config.yaml
train_examples: 15625
time_shift_ms: 50
num_classes: 2
mlp_ratio: 2.67
parallel_block: false
moe_every: 2
pooling: "class_token"
muon_scale: "match_rms_adamw"
orthogonalizer: "newton_schulz_5"
batch_size: 64
final_lr_fraction: 0
warmup_steps: 240
Rows from block 4, named by matrix and row number. Rows with one number belong to one attention dimension. Each number is 500 + 25 x the weight over its row's rms, rounded and kept within 0 to 999. All counts start at 0. Numbers have three digits each. After the name is the row's rms in percent of the matrix's.
# v: attention value (model.blocks.4.attn.v.weight, 240x256), inputs 215-255
# proj: attention output (model.blocks.4.attn.proj.weight, 256x240, transposed), outputs 215-255
v.94 069:454534465456445484509470512504533517477497498503538527519494498535503502478474521482474484480515507506491535498465474507522
v.95 099:495540521505485500530483529526460515487489495485483506412518488536496505494533523518475494511512468483498539488487475520500
v.96 088:501474529523494500475503477470484483494489492478510475623479488506483510469494476497529500477521504539507475482537529480485
v.97 086:479527478510522489491508527497475515535504486545481494398484479505498469499472518499487483481477498515465495522501499480556
v.98 074:468503550496550499467481535465502485523519504452497512492498485493506517512521471477519476523527491529474496469513520484499
v.99 129:456498479508449505488499507497453526487507520508493473565521491510490491504496550528541500444481484540479475489504517509498
v.100 089:495501482477551511491493476521484487498488516502500537312512523500510537512516501497436485526479535498523515500494532513486
v.101 086:514518558521505493509518541491499484536505513508523506524495517487508533520515502529508492491528500467513469494510498497517
v.102 083:504496455476491528456524469522482513528479492534458502395521475486494512464501504501521498508500516493537489510471506509508
v.103 110:513462546507500500474498492466505495529477452494508481577476471516489483496478469468529498498492477509501496477503516455506
v.104 125:471510458470521505529509502499497508490509505533484497352521480506507501529511539504517504513498503495506502505491483483507
v.105 096:521486519489571496505488525463502455533541478478499515499482474492496487503500461498543475514521510497465479480523542482537
v.106 074:448479454531488519488489525454480502471524506527482482491525485502478471512513508489532477482492501521509488511516508495500
v.107 087:481530510491554488512514537502503501506523477482484506425510505475523477537492455532521528537495487504517516525499466527502
v.108 064:425517442513490512528489472514496458500512511528481495441518491499479478490524573510495482505479508541518510516490462513478
v.109 093:471472482491480499516496496536499483533511498522485508510512472469526495515512555507524521491489498497477501527520469512483
v.110 107:500478492477556511476500499502496500543484476502469503463485493494495509531488485450534480510473510505524470516509488488494
v.111 111:503498476491525500507508521489499540512484496538492513344535507489497522516495519536506503520504528480516482490512486503499
v.112 096:503484514499484521509496468509486446552475496513516484553512500513491507482552547487506482504538510499509487490469494519492
v.113 116:495476460499447502520501473540514478497478510530505500463518493502474505526508502492489508509504522497515498500492451496479
v.114 150:459509492503442492511490506520512529476475509524492491447503493509506506534517562494477486467458504524441524500522476492473
v.115 075:492501512439558490486489524473501499549473501512490497470488462512496510502475497476488466520489510507486510501509489504536
v.116 085:533519502484497508492505500522465430516512482490485506582509509482503510465495493505547499531506482490502502515477529529555
v.117 064:516524497530473487507510453512530500462525474455505495498472501476511475512482464511481545479516497498530513520484496502468
v.118 065:477455456523456496512490492459475448501492543467517495651508513510490529444506508478500499487518495532509486459499511514484
v.119 075:482550526505514494481477476476485465517512503470507493527486507503522495474504502526496493499482498499488515498475517507519
v.120 083:484512488475475474522523475516497531479510522522461489488501492466515487521486531514496501491468496510477517534478459522475
v.121 079:491520555501555500514481554474542479549498484498518483465489503508519523510508479497465466515493502452462525501528498483547
v.122 107:514506494504537514505479546480500465523517495502494527491489520528522515450526476464481489493515489522508477498502505537538
v.123 071:471491469500448480526500475495527509424486474499526509468508519500499487505483526499479527465475489502482499483495491519474
v.124 106:501523505513459505516516541515504534464526485473527499526521560503509493551498517534509527500492473486492507493494476519481
v.125 069:478494508507447499495470501550490463545473521499518484565488528471497509446532532469482468503492471516500475507495486532509
v.126 081:515501521487524510480526506526470466552520533534496502504490503488471531500509519484499487517533520470488470523490514483513
v.127 090:466526506522459487536481526468461495487500523506527477574504484515512502489505563526483483475516474520463481494503484487515
v.128 081:530478544476493498503510547494491479523445508513517515552492495512485505447504463468514498524518505457515455486483528501545
v.129 083:484482476486549488510499476533513461497491523518484502485540495456497516510485485521496509537498494494514528520477498556486
v.130 090:515470492494505512499503494470445469517523478509483487597485478481481488440514513505537495483533523495532495526488506501506
v.131 074:491506486504468534501502528492475482516489524493508504526534498530516515493540561503505519509536497513484464487500517538522
v.132 076:492514464502449484503484511497480521459514479490490512505475517503495482500480510490510514465461504514481504497500510495487
v.133 092:431532472527481494516508503513512523454513520505488488421523497509506487490496514511466487488480490538530533508502466503476
v.134 085:509479496485469492513516508515502501521476495540511500423519491508508520523485553510516520488476485477495474504479455501525
v.135 101:469551459509466506516489505505494528429512509496490516379506496541531488508489527505451507475490483513520494474493481510505
v.136 102:482500472513499491540498492479517520444479514486535481429505472510495500510489506474465504488484512498509549486519490496470
v.137 107:499502509491549510504500525489518477520477515518476514430483492513514507491520515456445469503517507495478495512511488495549
v.138 067:456488461517521497515517523509516503460520527548467504441546474498487467523507541518493513488490506492470531535508526527512
v.139 076:514473529465567517484517521454519524528491528514500496452498504494513525494483472484483485537519515465522495515511484460533
v.140 059:514501505459562499478498516457475479498509505526483492551502454469502506478476491503532504507514521488523482532486482492537
v.141 078:493485456526475499543493485513501497457505485506535482468487535516466498482483501474468497500482506516522524506506486498458
v.142 062:490497550527480481535473524485541524489488505442552471504491523507512522462490492520444464503496497524538530488509469491478
v.143 088:459502455515487514470491467502484437505482520508485493569497468503504496406537509487491491499520504517508482487489500530539
v.144 086:537471499492567515451469490515500511523467528495481506506487478504515513535463488526464502525492519488494525489528466476503
v.145 104:567528523482512511539497482547475475494444474508499502490500513510489487473500508520472506503482488491503499487461473501520
v.146 069:458453445490493519455479543472545527521525506515524473544487516481485496520482498479485525509521522521509511521498482509452
v.147 080:485508495475547516461510497476473518546525528505502477471499447543470514472505495558568505490528494504508472499464481518513
v.148 095:488485510520434515484508490486489515488491519498529503564541494472482491523492516488459476484486510495497460519504512482464
v.149 121:467489474494480476499518518480500549511516511471500474452500500515512508520526527490534530503480506528498502489494505483510
v.150 089:465468460492485496468486519465554522484516510510504494517524523477484491535525517460496506478492512518484533472514503494468
v.151 118:543489523477583491489489497497502519548488510476501469405482488528504519469501475511496508506497507491528520488486494510525
v.152 090:483525520507488487487507499515489547456503521478485523576523511484500500560525516491471483517509470485504467539520504456509
v.153 101:506539533528518482528482519515502498470470483490458510445462509499536517487510503524482493498511476496516533498489485497542
v.154 098:458484497492481496481482491452514513519536512506541478431485493515502498547530546501480486484521508527476470508485517510463
v.155 116:455505490517403499548522497515515493465517502490511506528504493513504496511499518480524524484486524498494445490503514535463
v.156 079:480509507500563495512485529528509425492503492497483506480484497536514503480475500499467491503523494495508544477505505506535
v.157 136:564526514484571518481485475528482493527458500512503488506492504478500502504502477540482478503499498483499512505496493491519
v.158 082:489527533529453480517505518490519541486509495490519534522519523477525496470501514469490534511493486488495529484544495479519
v.159 085:526498545481538520495471499524484516531471496487502504427471512535503510503493512502520519492473507495499521497494481500525
v.160 111:481482466496424503494512538481508493472532454495529501509532516479503488519496558455477511511472504507450516495500516522491
v.161 103:502484516487524488484517512508482536528496518482486483465518540518500515492491504488490521502493487516514554491495525485533
v.162 095:469514481516485484509508509506520539468539500531542526473535501486506494451464511463528506527438518527533492523519527508482
v.163 109:472527476524427499515525476481529505485555514493531514552497504466495488551513504483529509470511518503473455510517517515472
v.164 090:517542543522562517510499478513514516510475565509494486523470474519494498465457467506554490502496501520556486483523451487508
v.165 113:479470456487463513473496483498527504474521483506524508558518509459511477535493516476458491496489504497458503524524496510469
v.166 080:528520546527531497504487543495517541521486503475482504487487486522502518471483497491483513506520494504524530466511461474536
v.167 069:522477520486495519487485486511500517548487492470490496516507522478506498568494510527461504515481502489473514488551501486486
v.168 081:498498485506433529496503493496539527535518510472528499539498496468503499533496495518520485488510508494470453491513467491454
v.169 067:502474516494544502500516521511499457524488497462442497508489501475520496476496474502500468503536501510501530519488478507480
v.170 088:502505453495475519501496480499481473494492472502518491532502520476489474480501486444457486518489508490499492537487499503456
v.171 111:509542511501490522537485488504509452480509484507515489494465509500498475475497509525504504478497484498500506483480460511528
v.172 114:508528485505491512510469514509496447496498501497498506504483475524516484533482514497477484505533498495492456491496453506508
v.173 080:498451462480509502459503525495524512470518500500482514588530511465471503514483493474475483552514489521486528520517494484492
v.174 074:463526521559491491539504519516521497497494531488486521565472528514526488447495512486493515517506497515555506474509466496517
v.175 101:505527536465543486483487487491491518522509542494488496437483495525514522462492464532535536492528490498520546493507517496516
v.176 158:466481511463479487504509555493508503477502502499515505533508492501519511554524530483470493502505504503475487501512503506509
v.177 115:485498508514470493513509521480534532491506518473506486491521510499503513523522500496519526482485505505501523466527507498507
v.178 126:524527539509496511527518476529476487478506465513499514540478511505488477443488496488522506530492480499524495503491500488530
v.179 101:482511506507434494517516526517477503472505475493480510499532533491515498548511541501482510517474500507498449525475517507480
v.180 092:454528506502430475495489517515505540468523512530535496495523473523507511499504549483524517493474488524502441514503496524499
v.181 105:521531483499540504513500464520482456495517486491476495577464475490486487495508464521519481517531483500495489522497469502476
v.182 087:523469517485544532472483490506498504556495496472488462483485516515520517529506507505517516482499508487492501470474498488510
v.183 066:536533526497523495523505496522488472499475539514511504466481464506509481457463470519542499490498516522515447514451489503538
v.184 141:484485498491469474496509532496479521460479487493485500451523499515501507529514543509493501500499475501505496506479516518517
v.185 077:518492538499523530512484480496488509529473499487488498451469510528515504530501483543498507465500496484460544459512482492533
v.186 118:470492502506464485499500528476539510501542522512523498440503488489525509518515512473521502512491522537506482481531530498471
v.187 093:456502456509443507511494511470497495483532488543533503446498490505485472514501527489529504483463509516490474502505529522501
v.188 146:492489507501476507486473494479524520523488537483534497542502518484510492518513495479466494492508529486462516503532509498469
v.189 079:496480473487451503495513522482534519477506518508514519535551521461494494511492509465462520533480524513517507516528510503470
v.190 118:465478459507439483497501549475538529465529500480515517507522499476501495499506496452479506507473509521462519503556505499479
v.191 096:478525490517467514534505506536502458458513481491482528567474499490523492501503533504532506488495494494480495478505497525508
v.192 087:537514485502471518487508558493493455518501484521494500541494539513499534504507485498484507506487485510477563479487485514502
v.193 086:533543465505502529511534510501451468521525496532489478415465502518474489461504476467519481476509495509508477493507492524529
v.194 096:539456484498541492514485482538467514535469518463462495450493503527465509484536479513504517511479481487501463486501497475506
v.195 080:509541486508489513515516517489530481506505469535531484499479462488502480471490518510533480508509520518494495503502532540527
v.196 092:488463436517465479456478509495472486485491541509493511577516499492483548500539461529487486480449485494524485458493473481497
v.197 087:482473527483461493481510483518494500502489519492480504537546524487497516545514502519469517497497487476480514495509501464488
v.198 105:510483472506521499517497489513460480501527512510503519467524528507513508498511485494542512462495508490515427507516481497493
v.199 075:515454439543543488460463488488485535523463503507549502503502483504496549510515496523499486462477486480504515442517448471450
v.200 095:505471469496513518510489484513497468502475491493487502436525525504471506467512483475494533501514521497518447499510524486540
v.201 096:490493479500416538514526514523459440500529499505461500464515483494512486469522504475509510499490491531505435522495547529534
v.202 093:518465442507548474529500447530467524518504520502486502446495490510468497478503502501528510497483510519489422522507538487501
v.203 114:497461465519576469487487452485482533507481507475516505487522530484497526514480483523507489475476482499498460485522475467468
v.204 087:486458502461508496480514469518509478477533494490504492518542499476534506523526515489532528510504503495503453512507540479505
v.205 078:500488501477464487501507534507493483483540507508521503574523493493527496535523518543481488462503501512498485500502481511507
v.206 122:504543509495480483482488541490496522540494524506518500546483477519489517466500465526472487480474511489500472454514463472517
v.207 078:483498447491471469479497485525458507501475513491480507526513536497495517498511492533507498475450500503483531473494482490480
v.208 096:534462523480500496525509478525474474513522495464475492444514508510489492504524486475530518507510487503504435525497532485528
v.209 126:504504492479458495442487536521505430491470485518485502529517530479510521499547509504453497507492476504517539497480502516506
v.210 108:493505504516494531479517476487496471516489483503481502448497489490501503491489512460544477474530492510518439525488528505541
v.211 063:463515513491493518491530483471528479519485508483488522482515528490504481495501489480496506498540484500521523537506515492521
v.212 149:520481440525570473467461483496482524482502492520528471458483497482483506492492490513514489481473490492490574493500464495454
v.213 080:444482532502514481510486435450494530501488544473497507450527489496474517535459521517487492509508506477483485493524472455450
v.214 086:489531482495542480483476479493512540486521492524530516521514513460498500535473519492496490488496499502476522500499476480464
v.215 143:527467477526567470498482480506470556519476548500502498493488491499482520485486477540510488482468489484501507498503461465474
v.216 119:518502554504548516504511487481517478529453510485485508417493503495485503490487505501553520530537501491519469477509489471526
v.217 094:534468470519569494478466488494497506473488481499512480426512489497508498515497516501523513499499518501529517471493461476495
v.218 090:509469534514556481508490465493487523529488519466481511429528517511488523532477472495523498512509499496505425485518499445499
v.219 058:473491498500462520491529506513518472434503501499483531531511523513521494496499512485491508509514508510511537532482523562508
v.220 109:498519523482418512500516540518516497525506500516501507546514487523532512504517497528472494476505493499478491487507518507536
v.221 103:502481482493565474468478458520487536480484489502512492497508527463472516536484518490504498500487485489487558521491489481453
v.222 087:499452514526492491457495490524495486498464516490499519480519531497511532526525507503506510483503471487506493507496462511464
v.223 075:521497475502497518504525495520488482501499493505482518433471512510503500465521501488544499524493487509512481534478511562506
v.224 115:446501476509508481469460486480515519490497492513541494552516484456491502515477541518482495483470520506484557492514483475467
v.225 084:526488505486446508532510482486466483532519490483487510468534497527535502479502491516514504509510495496508425496510537486551
v.226 123:486493515508449499466494485498502488503476498499500501519538504482527527508501506504478479460516468510508469514503506476510
v.227 093:545499481491499525485504537497492438489498482533502479470467493493503490483529498495530502505522501517497521480509511537536
v.228 098:568493472499520476509495495511471540521469524523502505554488482498505504488526492542457511493459496517501516488502451509506
v.229 118:510483438541573480481480491481478538502474526512514486499487488480483516487492495536505487469463511504487534481506451467494
v.230 121:483509524472446517497522503504510440499492491499482495503505495504509493500522479489531514491531505492524451480516522499559
v.231 087:492474459504500506516506506542468474475520493503468510515498524500472488505498498467526499503483508502501472533488547517482
v.232 080:452487488500475520504521495520500491469504513496457523512510502486510498495469498480502468509501497496494464519483541526492
v.233 080:455459501493542479498495463502502509508477503473497507504528531479492524508512476507492509509464493486521502487512468467481
proj.94 079:531464469516508503518538467475513507515541509514473537456532488470523489536489500515518509520476522479535493515526542496459
proj.95 118:490453509516533479477520507502491487509490533512504514500494493475491466513495493477520496513512528495518449510500545489500
proj.96 092:508495465477508483531466520490522489500496497482469524566515507512521503501524523491496533541476478466465488477486497496495
proj.97 088:508491555538483517496513459537486473508495490484507506495504491483479523516491455501497498498520531484545543509494510515455
proj.98 067:528490523511556505569506465491516482492461546510484540555524511481530497468502500508486528510489531497486482508501497523471
proj.99 138:508497509478466481490498499508518505517522492500492515450481492489494491515487494477491479493504494454512508521501504483504
proj.100 094:484495517478505496521508497493517502488472507525529454543507514527487477507477487506518512504515515520483487506509473506494
proj.101 094:525472462523529468529533473444511498500535506493482505528539482475509511489499499499494509523493501498467510494498476482507
proj.102 074:500482540484496481474489461496501479502470525501548474521490527539458480515511458503491489486508515507520498502534489482456
proj.103 111:504505470501489495480457521508480492510555504469486503539489517477512505481523489496495511516474515481493509505504515509496
proj.104 138:504490551498475518496510502519478486495486492523513477523487523483491491495496464508488509489512538504511480499495493525488
proj.105 102:485486484524463493490500474494494483502477500495459501563516513474502510476496503508484508522500505480504519491485481510463
proj.106 074:498519573517518514495508439553479485521482484484513486494468505513492490482478463502507533493527536507520474506492511489474
proj.107 090:532507462519503497506503491506479523514487493495514506457465503491476507507490505493497460473509508494516552515469462498502
proj.108 062:521511566494476495487527498501505526492516524498505508503472500482522502489474466512514495441505510482479500501477501496511
proj.109 102:499493526500533519488478506504485480504482472473503483481481528475480473466526472483491508488465534517493426477500539461506
proj.110 112:516495542527527482495489490504480453500491522485502502596502502473510508449517459537505523505525513485482525483520492512492
proj.111 110:527474529526521497486531457508489480504471504511536487515498500480487488501517451485496513487506506521515486506520479507484
proj.112 107:489454518502523496462514489477522490472510532516494474554513492508529500469490469505510546489460522496475451498528497484490
proj.113 158:502517525495524518462492509494493496505508508493495483530478510518506488486519503511512517494487508519482462488526505498509
proj.114 165:520530542505526529491507509506508472503503492507512476482489469476520497502488478483491517504500515516513438523497530524498
proj.115 078:534493484536516486519500493501495460489505518496497530493537515426520534477516485490472518511493493479483519492500509510486
proj.116 103:470453457518474466477498475477514538510518555516510523506513487482504521503486493538507493487498484478492517487526464488493
proj.117 063:476472465493517538484476557503494538516513463504508508491480515503467478542509527509529480523466485530496508503482501489501
proj.118 075:501522473445493462492499500482534530492515503502496531450515494531512491518501546512501505487493452475469479504497488503522
proj.119 095:532469501508491481531531525518516521485501521515483538517513493485514541516487516489509483499513499480499548506486493497511
proj.120 086:521516501510487514485471543505510514530515494492523489429470527487490500495489500487518472481520500487539517495483522480535
proj.121 077:506499485548526502535522461509477476470481525503484555507538495450522524460490503491482512530516517520489477502476497532471
proj.122 111:483494500521518472521550448490520561479484553509493521500528471502475520521466505544519488499507495484499571482474483472482
proj.123 067:463524484470494534450467521524486519526490523503491459479460503511497468524526511479507486477477493537530458505493535484518
proj.124 108:480483481489495494514480531491505546514512506524486477415479458469494503495503531493510490485516508513514484500487515480552
proj.125 077:506483520493508471495542503450546508491500511479492539515519487525523521476491510533510516461503481468474488475508503468510
proj.126 094:505466515519497489531505442476513467475492512488480508530545489532506495490512475534515530525518517504477475476526493494489
proj.127 079:520498500520496484498524500495537512511552496505469534461521502456535504489484495460512508495483497468508519504498521490511
proj.128 086:450509446531473489502502430456492511509535489487492512479499490529491498537508496518487520508465491528487512486510476493494
proj.129 082:505506483484490487496495497459506538524483497500527481445478560526487482463508519485485475449481485520501499477509466440519
proj.130 094:486484459501475457498503479487495516493497536491470536489514510542522497524498497500521513516470472482463506464522504468497
proj.131 066:462487497464509466486505473493542513490519528557511465449513478489488486499491481511516502483482517494534494510505481494496
proj.132 076:469524503506482499504494498554498528515500497490490486451480482505476493536481499516503491502519490509532502526490535495512
proj.133 089:542526554501526512503544497518507516500501507518516506434435509512503511543471509488516486477533508492511520499475530514517
proj.134 090:499513512495490521480488497492478476515511492509516469514485518468479488484523448473482501503482544515518489507515525508481
proj.135 100:483478530485544514506535522541515515518500511536531485509473505474490508527483511507522491491522510511517524526495497519500
proj.136 106:512551521476502530471492530518502474513482464497509508497492499468503471535498518494501504529495504535514479517469512491508
proj.137 103:466513541528515510494534472539515485484490495515512495534515488488504522486483481544508537512511521509527505493491516539472
proj.138 066:479506506495424513480511466518488518525473491499536498435469534515497492495517490492488461475509494524518461487481529511501
proj.139 076:520523527536529482515505463495481452482487523497499507527536500481481518487534490520494527524496496513497493481514467549475
proj.140 057:511500508545505482562493457484478487509498532459458509498486543530493490475522511505489502489524493502462517454533499483487
proj.141 102:472550494464508525504487507503518511500502486490497483514498484517503488533507516507497532506506487527487469494492523510508
proj.142 057:536534472497519511493508523497511498494507490497470520483520489494512501534517546491510558494489478507471475506476512492506
proj.143 093:498483495500520490446537474499519520474489531512514517496510518514511516524477489504533519503494492475482498488492490476486
proj.144 096:455501548485532502543507493517513462482454508462491485538490508528492511499524498539479474495494462494501498476450465500499
proj.145 102:457500474533530494480508496468524503503519481513511488562505483503488502497495490515489515497489500467498469479533536518471
proj.146 061:514539550528491484481498494510479473502474491480457500433531482502521511490545525505467471486481490492490500490500458478516
proj.147 083:489496559494500459484480479541490499497465515494518510548511541523529471528488479477454475489496485495528527492512488478552
proj.148 085:515466509525552487499490497507510493496476489501484473438470482494503542485541519527497504500455487510502528482495504508510
proj.149 132:559506548483482491507478528524511500526505519518531520409480508480518506507484486436513490505536505484475528516502516532521
proj.150 089:535519507500476483531491502485493499515489489506494512374500477465510523487487514487512483499542494512473521541508458488552
proj.151 128:483484543493485486458469470510484480498466513486505527596528521503503503532506455503510488503492476492491521487462486471526
proj.152 085:541461512501503517507515515529491484534494489474524479403492515534495494493516525517528524488524507505482500495467534523550
proj.153 094:528481486468534524522498473481521508502540522492529515468513531525507488514464482467549528512530517476490485502504553506524
proj.154 106:555472523504502464528504533504506511496499508496496510434518490478528523479488493453519489504474514490497514508496462499536
proj.155 118:532500420511501504488505541487505518504551494543505502488496506454520479483501542466500507511506509512506501553543516500480
proj.156 081:490521466498489527520506466488509526484486502472488502570493526510529472513480516539494507520464515479496445498501523512485
proj.157 151:464488540501504502472506451521484498505449523484482477567498449567485501508514472544502489508498470499510497457477488478509
proj.158 083:511509492495517532503487508484500475507544489516496479469498512496494499529489491503529506530524526513491482508489548505502
proj.159 079:488516504492542469490493479483517481516494530506480494550529462507505513504496466516485470512515491481504504481487498499503
proj.160 115:499527486498493527515472521473492523527509507503495488470504486457496521500467492474516472493518520498474464534506505503513
proj.161 108:502496569478471510479462483510501466497482510474507497527498473530507511533512455506513486508503512472474504478480512510518
proj.162 100:516501497476470528535486515462494476530511485496492490493484536466505498545510503502485519504543511499483511516483521520469
proj.163 099:521492470494483498494522547515474534491513483534490484413508484479507491480499561480501495505515489555510506525544483484504
proj.164 096:472484507495517486469496484501478516487503456493484490558492526514500475502543509541480536517485499501540492477502509508487
proj.165 103:505521485520507499528518529480498492513492474493464487439510460478483544486503545517479481486494494508487492500494468486503
proj.166 074:497493539471559509489468453516488479489487499497493478517498521529515506539501475505537502542510514483484483501464537501537
proj.167 067:464499531507524491478508504532516468465441531497471495513482459520469530483529504526509479491510476480496481457431459495509
proj.168 080:503478527520538466475505507503472516484473481550489471474502479493486516486521537489505484495496482523532523503507477487510
proj.169 073:468510515482541479495470462514504492462467505495477497531495484530476512507524502528515521494464482485467473471480464489510
proj.170 086:501500465529529481487503505475489502495492488516459489515517452484466531498523518549495504467461489524493495480528460471480
proj.171 098:523504446516488513502497499491474551514550480505496523526501489500511502503462505473514496526504514495506507511537516505468
proj.172 111:489466464541516479516533486516507547479494486473491506534475533491488500475517514501516504502460499495526498496517512513495
proj.173 071:461548491503492502500483504500511470527479487479461480407487491501496506480553511527479512454476512499483492493480493482509
proj.174 074:521515481478506508487491498514484498471535494496494485512496519517516479508499494501531533540509520479468482515510533512498
proj.175 099:501508546498482495499505498516500484496472499496510514569508491523505477537506480505492479510516502520508488483494467491521
proj.176 157:556509540514507497492487493507501503522485511490515500387508471482507525482499491499531495502523505493473535531478493481552
proj.177 105:502500536478481494485487497514495503508493520521498506442495510493505494512489498481541485526564489511491508516477475482541
proj.178 130:465534429504499517492481526479495513513519508505498493575485516524508483502481497507492534517511524504523478478548524506464
proj.179 100:535465457492500497516504533466537496526522529519539497419496466461486520460496504467504491488510504478454531527514542510508
proj.180 113:543458496520487511528520533496500492534543455492534538439489546446500468485520487472495502506519526493512526536524546517510
proj.181 115:455519435507500495467511503509508525475494514512488516540509495532493488488493540512488524474474492511510457496509507489485
proj.182 097:502518535479504469475471486527482491519465537500482497540504463538500525517488473499495468492514484493485540485483446502524
proj.183 059:453466499512511518513464476476495513502534495484524509624476542504488487509528507512495525526488505503532528495566527508467
proj.184 154:533495509480502514524500510487536497533523512490540529408493508472533502479501485458517484495549513478459494527517526506532
proj.185 079:483534522494513468486488472518502492487475520535481470582527484525494509505479482498508469505494503482542467476491466504478
proj.186 120:576479537476456483469503538506487513501502502509517482478490501449518487495492498480511499500513504513490531536499461504503
proj.187 106:549511478493460516534507542477504514514521503512494524468501506458535507512475511466472491497522500530483507535527468510471
proj.188 151:502494548522524472477491494514479499477477491496455474477510468504488536498527515518532491496479482519499519487479457486529
proj.189 076:494506491500488503515463541463523486528507488517504453385489487454498509484508493505493505488510518518489516506475498490511
proj.190 114:491517485492516520539491507477519482503524483519485504410500521472495506520498520505500516509512509500498485517476519506472
proj.191 101:512492429497513512511507512488512531502554493518503508471509502496513460501453539472498508515515527493498463528545515504492
proj.192 083:441500523494555486486499471517520501521478537472500498545489469509481498471515495534519518494517521489529480508529504493494
proj.193 092:474467517505506482479498467508521515506484521493510517623510499486500515547527464571494509517480514522535523492524473497478
proj.194 087:516527551500428520478534515452500483460511461522495467527486446508513508515504549484468489497517519537482489481500524522513
proj.195 086:486484506513491485456500484509508501513520544500480497506526538491504512548503434529485514518512515484523525495531486492461
proj.196 101:489527528478495517546513483555470468520477444477509453505460493515491486488485565456514523492516478503506457515514519514523
proj.197 082:464518444496510516511449547486522527474493473470517507518495491526502483438473528488511484498497511495492466486467499528504
proj.198 095:514497529486470498508518498526487492496460477513518489522495470519508481487492523484473479515493465518518478495461524507513
proj.199 072:473517556502475511475515445521480454528470515487513475547475479511464470470488485484509509506519498522521435511493495511510
proj.200 079:505536547491460509506544542464489518474513500516470505468497484514527521553484540518474469514513469527482515505488492495489
proj.201 076:472509479500520490489494511505514538459490502536506517493512516533493514550486526511485505489496476457509508487527483505493
proj.202 089:516491540483434530499508539480497476475523456518501501503495507483524492521501537483454482507507475504509525493478506503534
proj.203 116:523501509485475522519497519509482472510475497501488476541473487576459496467505525483499509482501498505528508505463536522529
proj.204 088:515529483503452511557476545486488502473500485523491505402497511517504470471469526474465463489531479485479488501470496507513
proj.205 075:470483430501526498523456500513512517474485496476507509459515502491511506458454486453495494520469507479493500504480532501497
proj.206 123:472480534504485516507519427538485462502493491453505477507494494502470469535520529513513529510490479528525471525512527536488
proj.207 076:507510517480527523478497487504529488532492519484529461551472469545492482487510519487482502468515507501518456510497550513513
proj.208 094:465534473493458510516473546483503513446504457525496532527534502478535502500494539500457484521495485493469498490489499516520
proj.209 135:440499473505533500512473524491521538512509533467500488551482502508460499499465494523536521473492500482470512484529498483490
proj.210 103:448493490513486508513479523533468533482499517503499519523511544540487494542511498538494532513486469505517541449530462492453
proj.211 053:487476487525510500518493505476496529465511482546497515437530505496498510514501491517530490522503517505499493469489492490464
proj.212 149:525484520486515496490511458494500484563476528494518525563469514516492510486509455511521492479488506511520478502486511490520
proj.213 064:532521461511497500518501563496517477470498471503479511499489548520522482459525534488502498497505512537513519502453521523502
proj.214 076:515439492496524507504470479511515493553471504456504509543483490525499498478498458530498483489483516490510488504452497492514
proj.215 161:511498535493425520513521455506475474519497473480512465528476479544480499492514517472492502493499502523512477487482499519523
proj.216 092:482529515518470496478523484469473532473513479492480503504525492506490492533539497512455483513497505540496536477503490503467
proj.217 098:511490524500513484483514470500498505568481538486530505553478507501496516469504435514517478474519511515498505515479490483476
proj.218 091:483512509485444520516498542512489480468496477475496493546501504538498487472530574495490508494491481526497507494482495546497
proj.219 055:522503475499542478473510511503473487537505495525483515446493503497484500495498508487518508492497463484484527472528501468496
proj.220 100:463513474502494507520479486532487508465499489459506497497500489511489482500492523480510516521473504484510461506531488528474
proj.221 088:504505480478478509489456509479532473538500503477507502562479508506506491462495482515490480499497516510486464486444508502539
proj.222 086:476498457483505495509482530507479507507507472508510482508473506529468478438486516472521494490488488509494480479507535481526
proj.223 064:517494529497498481457506509480473479511511502543481496554503488516507496554522490508474513501500500492508547460520513471505
proj.224 092:516507465508514515521504487523517498524483540455478501487459537512484503500467462521500499489510495497509458508470496501510
proj.225 081:462523513512454508507515527520510499441493503509492510470508505508498481535512526470482502497493498489487499500523466538471
proj.226 116:434511445502499520536456546522496526477494506467489510531486537540463480504484525500517528503492492480494517465497486513481
proj.227 104:451489485516546483491492486482513549519514520509492506536513511491503524517490442530493487502501517499510504521515503456476
proj.228 091:452457536491491499513537489459529482522527512481538480479479483507490509487488506491531498498509523487512523509522504469523
proj.229 132:531471537497502516505522441514497478553478505487517501548484490514486501486504481494518500487507508519539469518456506507501
proj.230 116:472525486516471504527478515479494534460510503501468496475536501501490511534495511508464496525490489493484519494521482543464
proj.231 075:537492495471474494464499510498494491510498485526504506482491479462527504519505518511460489481502461494469499493492531485558
proj.232 075:558502475490475491497473505520472488490515463539510496439484508504484482524518527475471509492486487496507511493506502494528
proj.233 070:549531501473470506528483512490500488492498485487526473531490465535485465460496539467502479476499497505461458487453540516513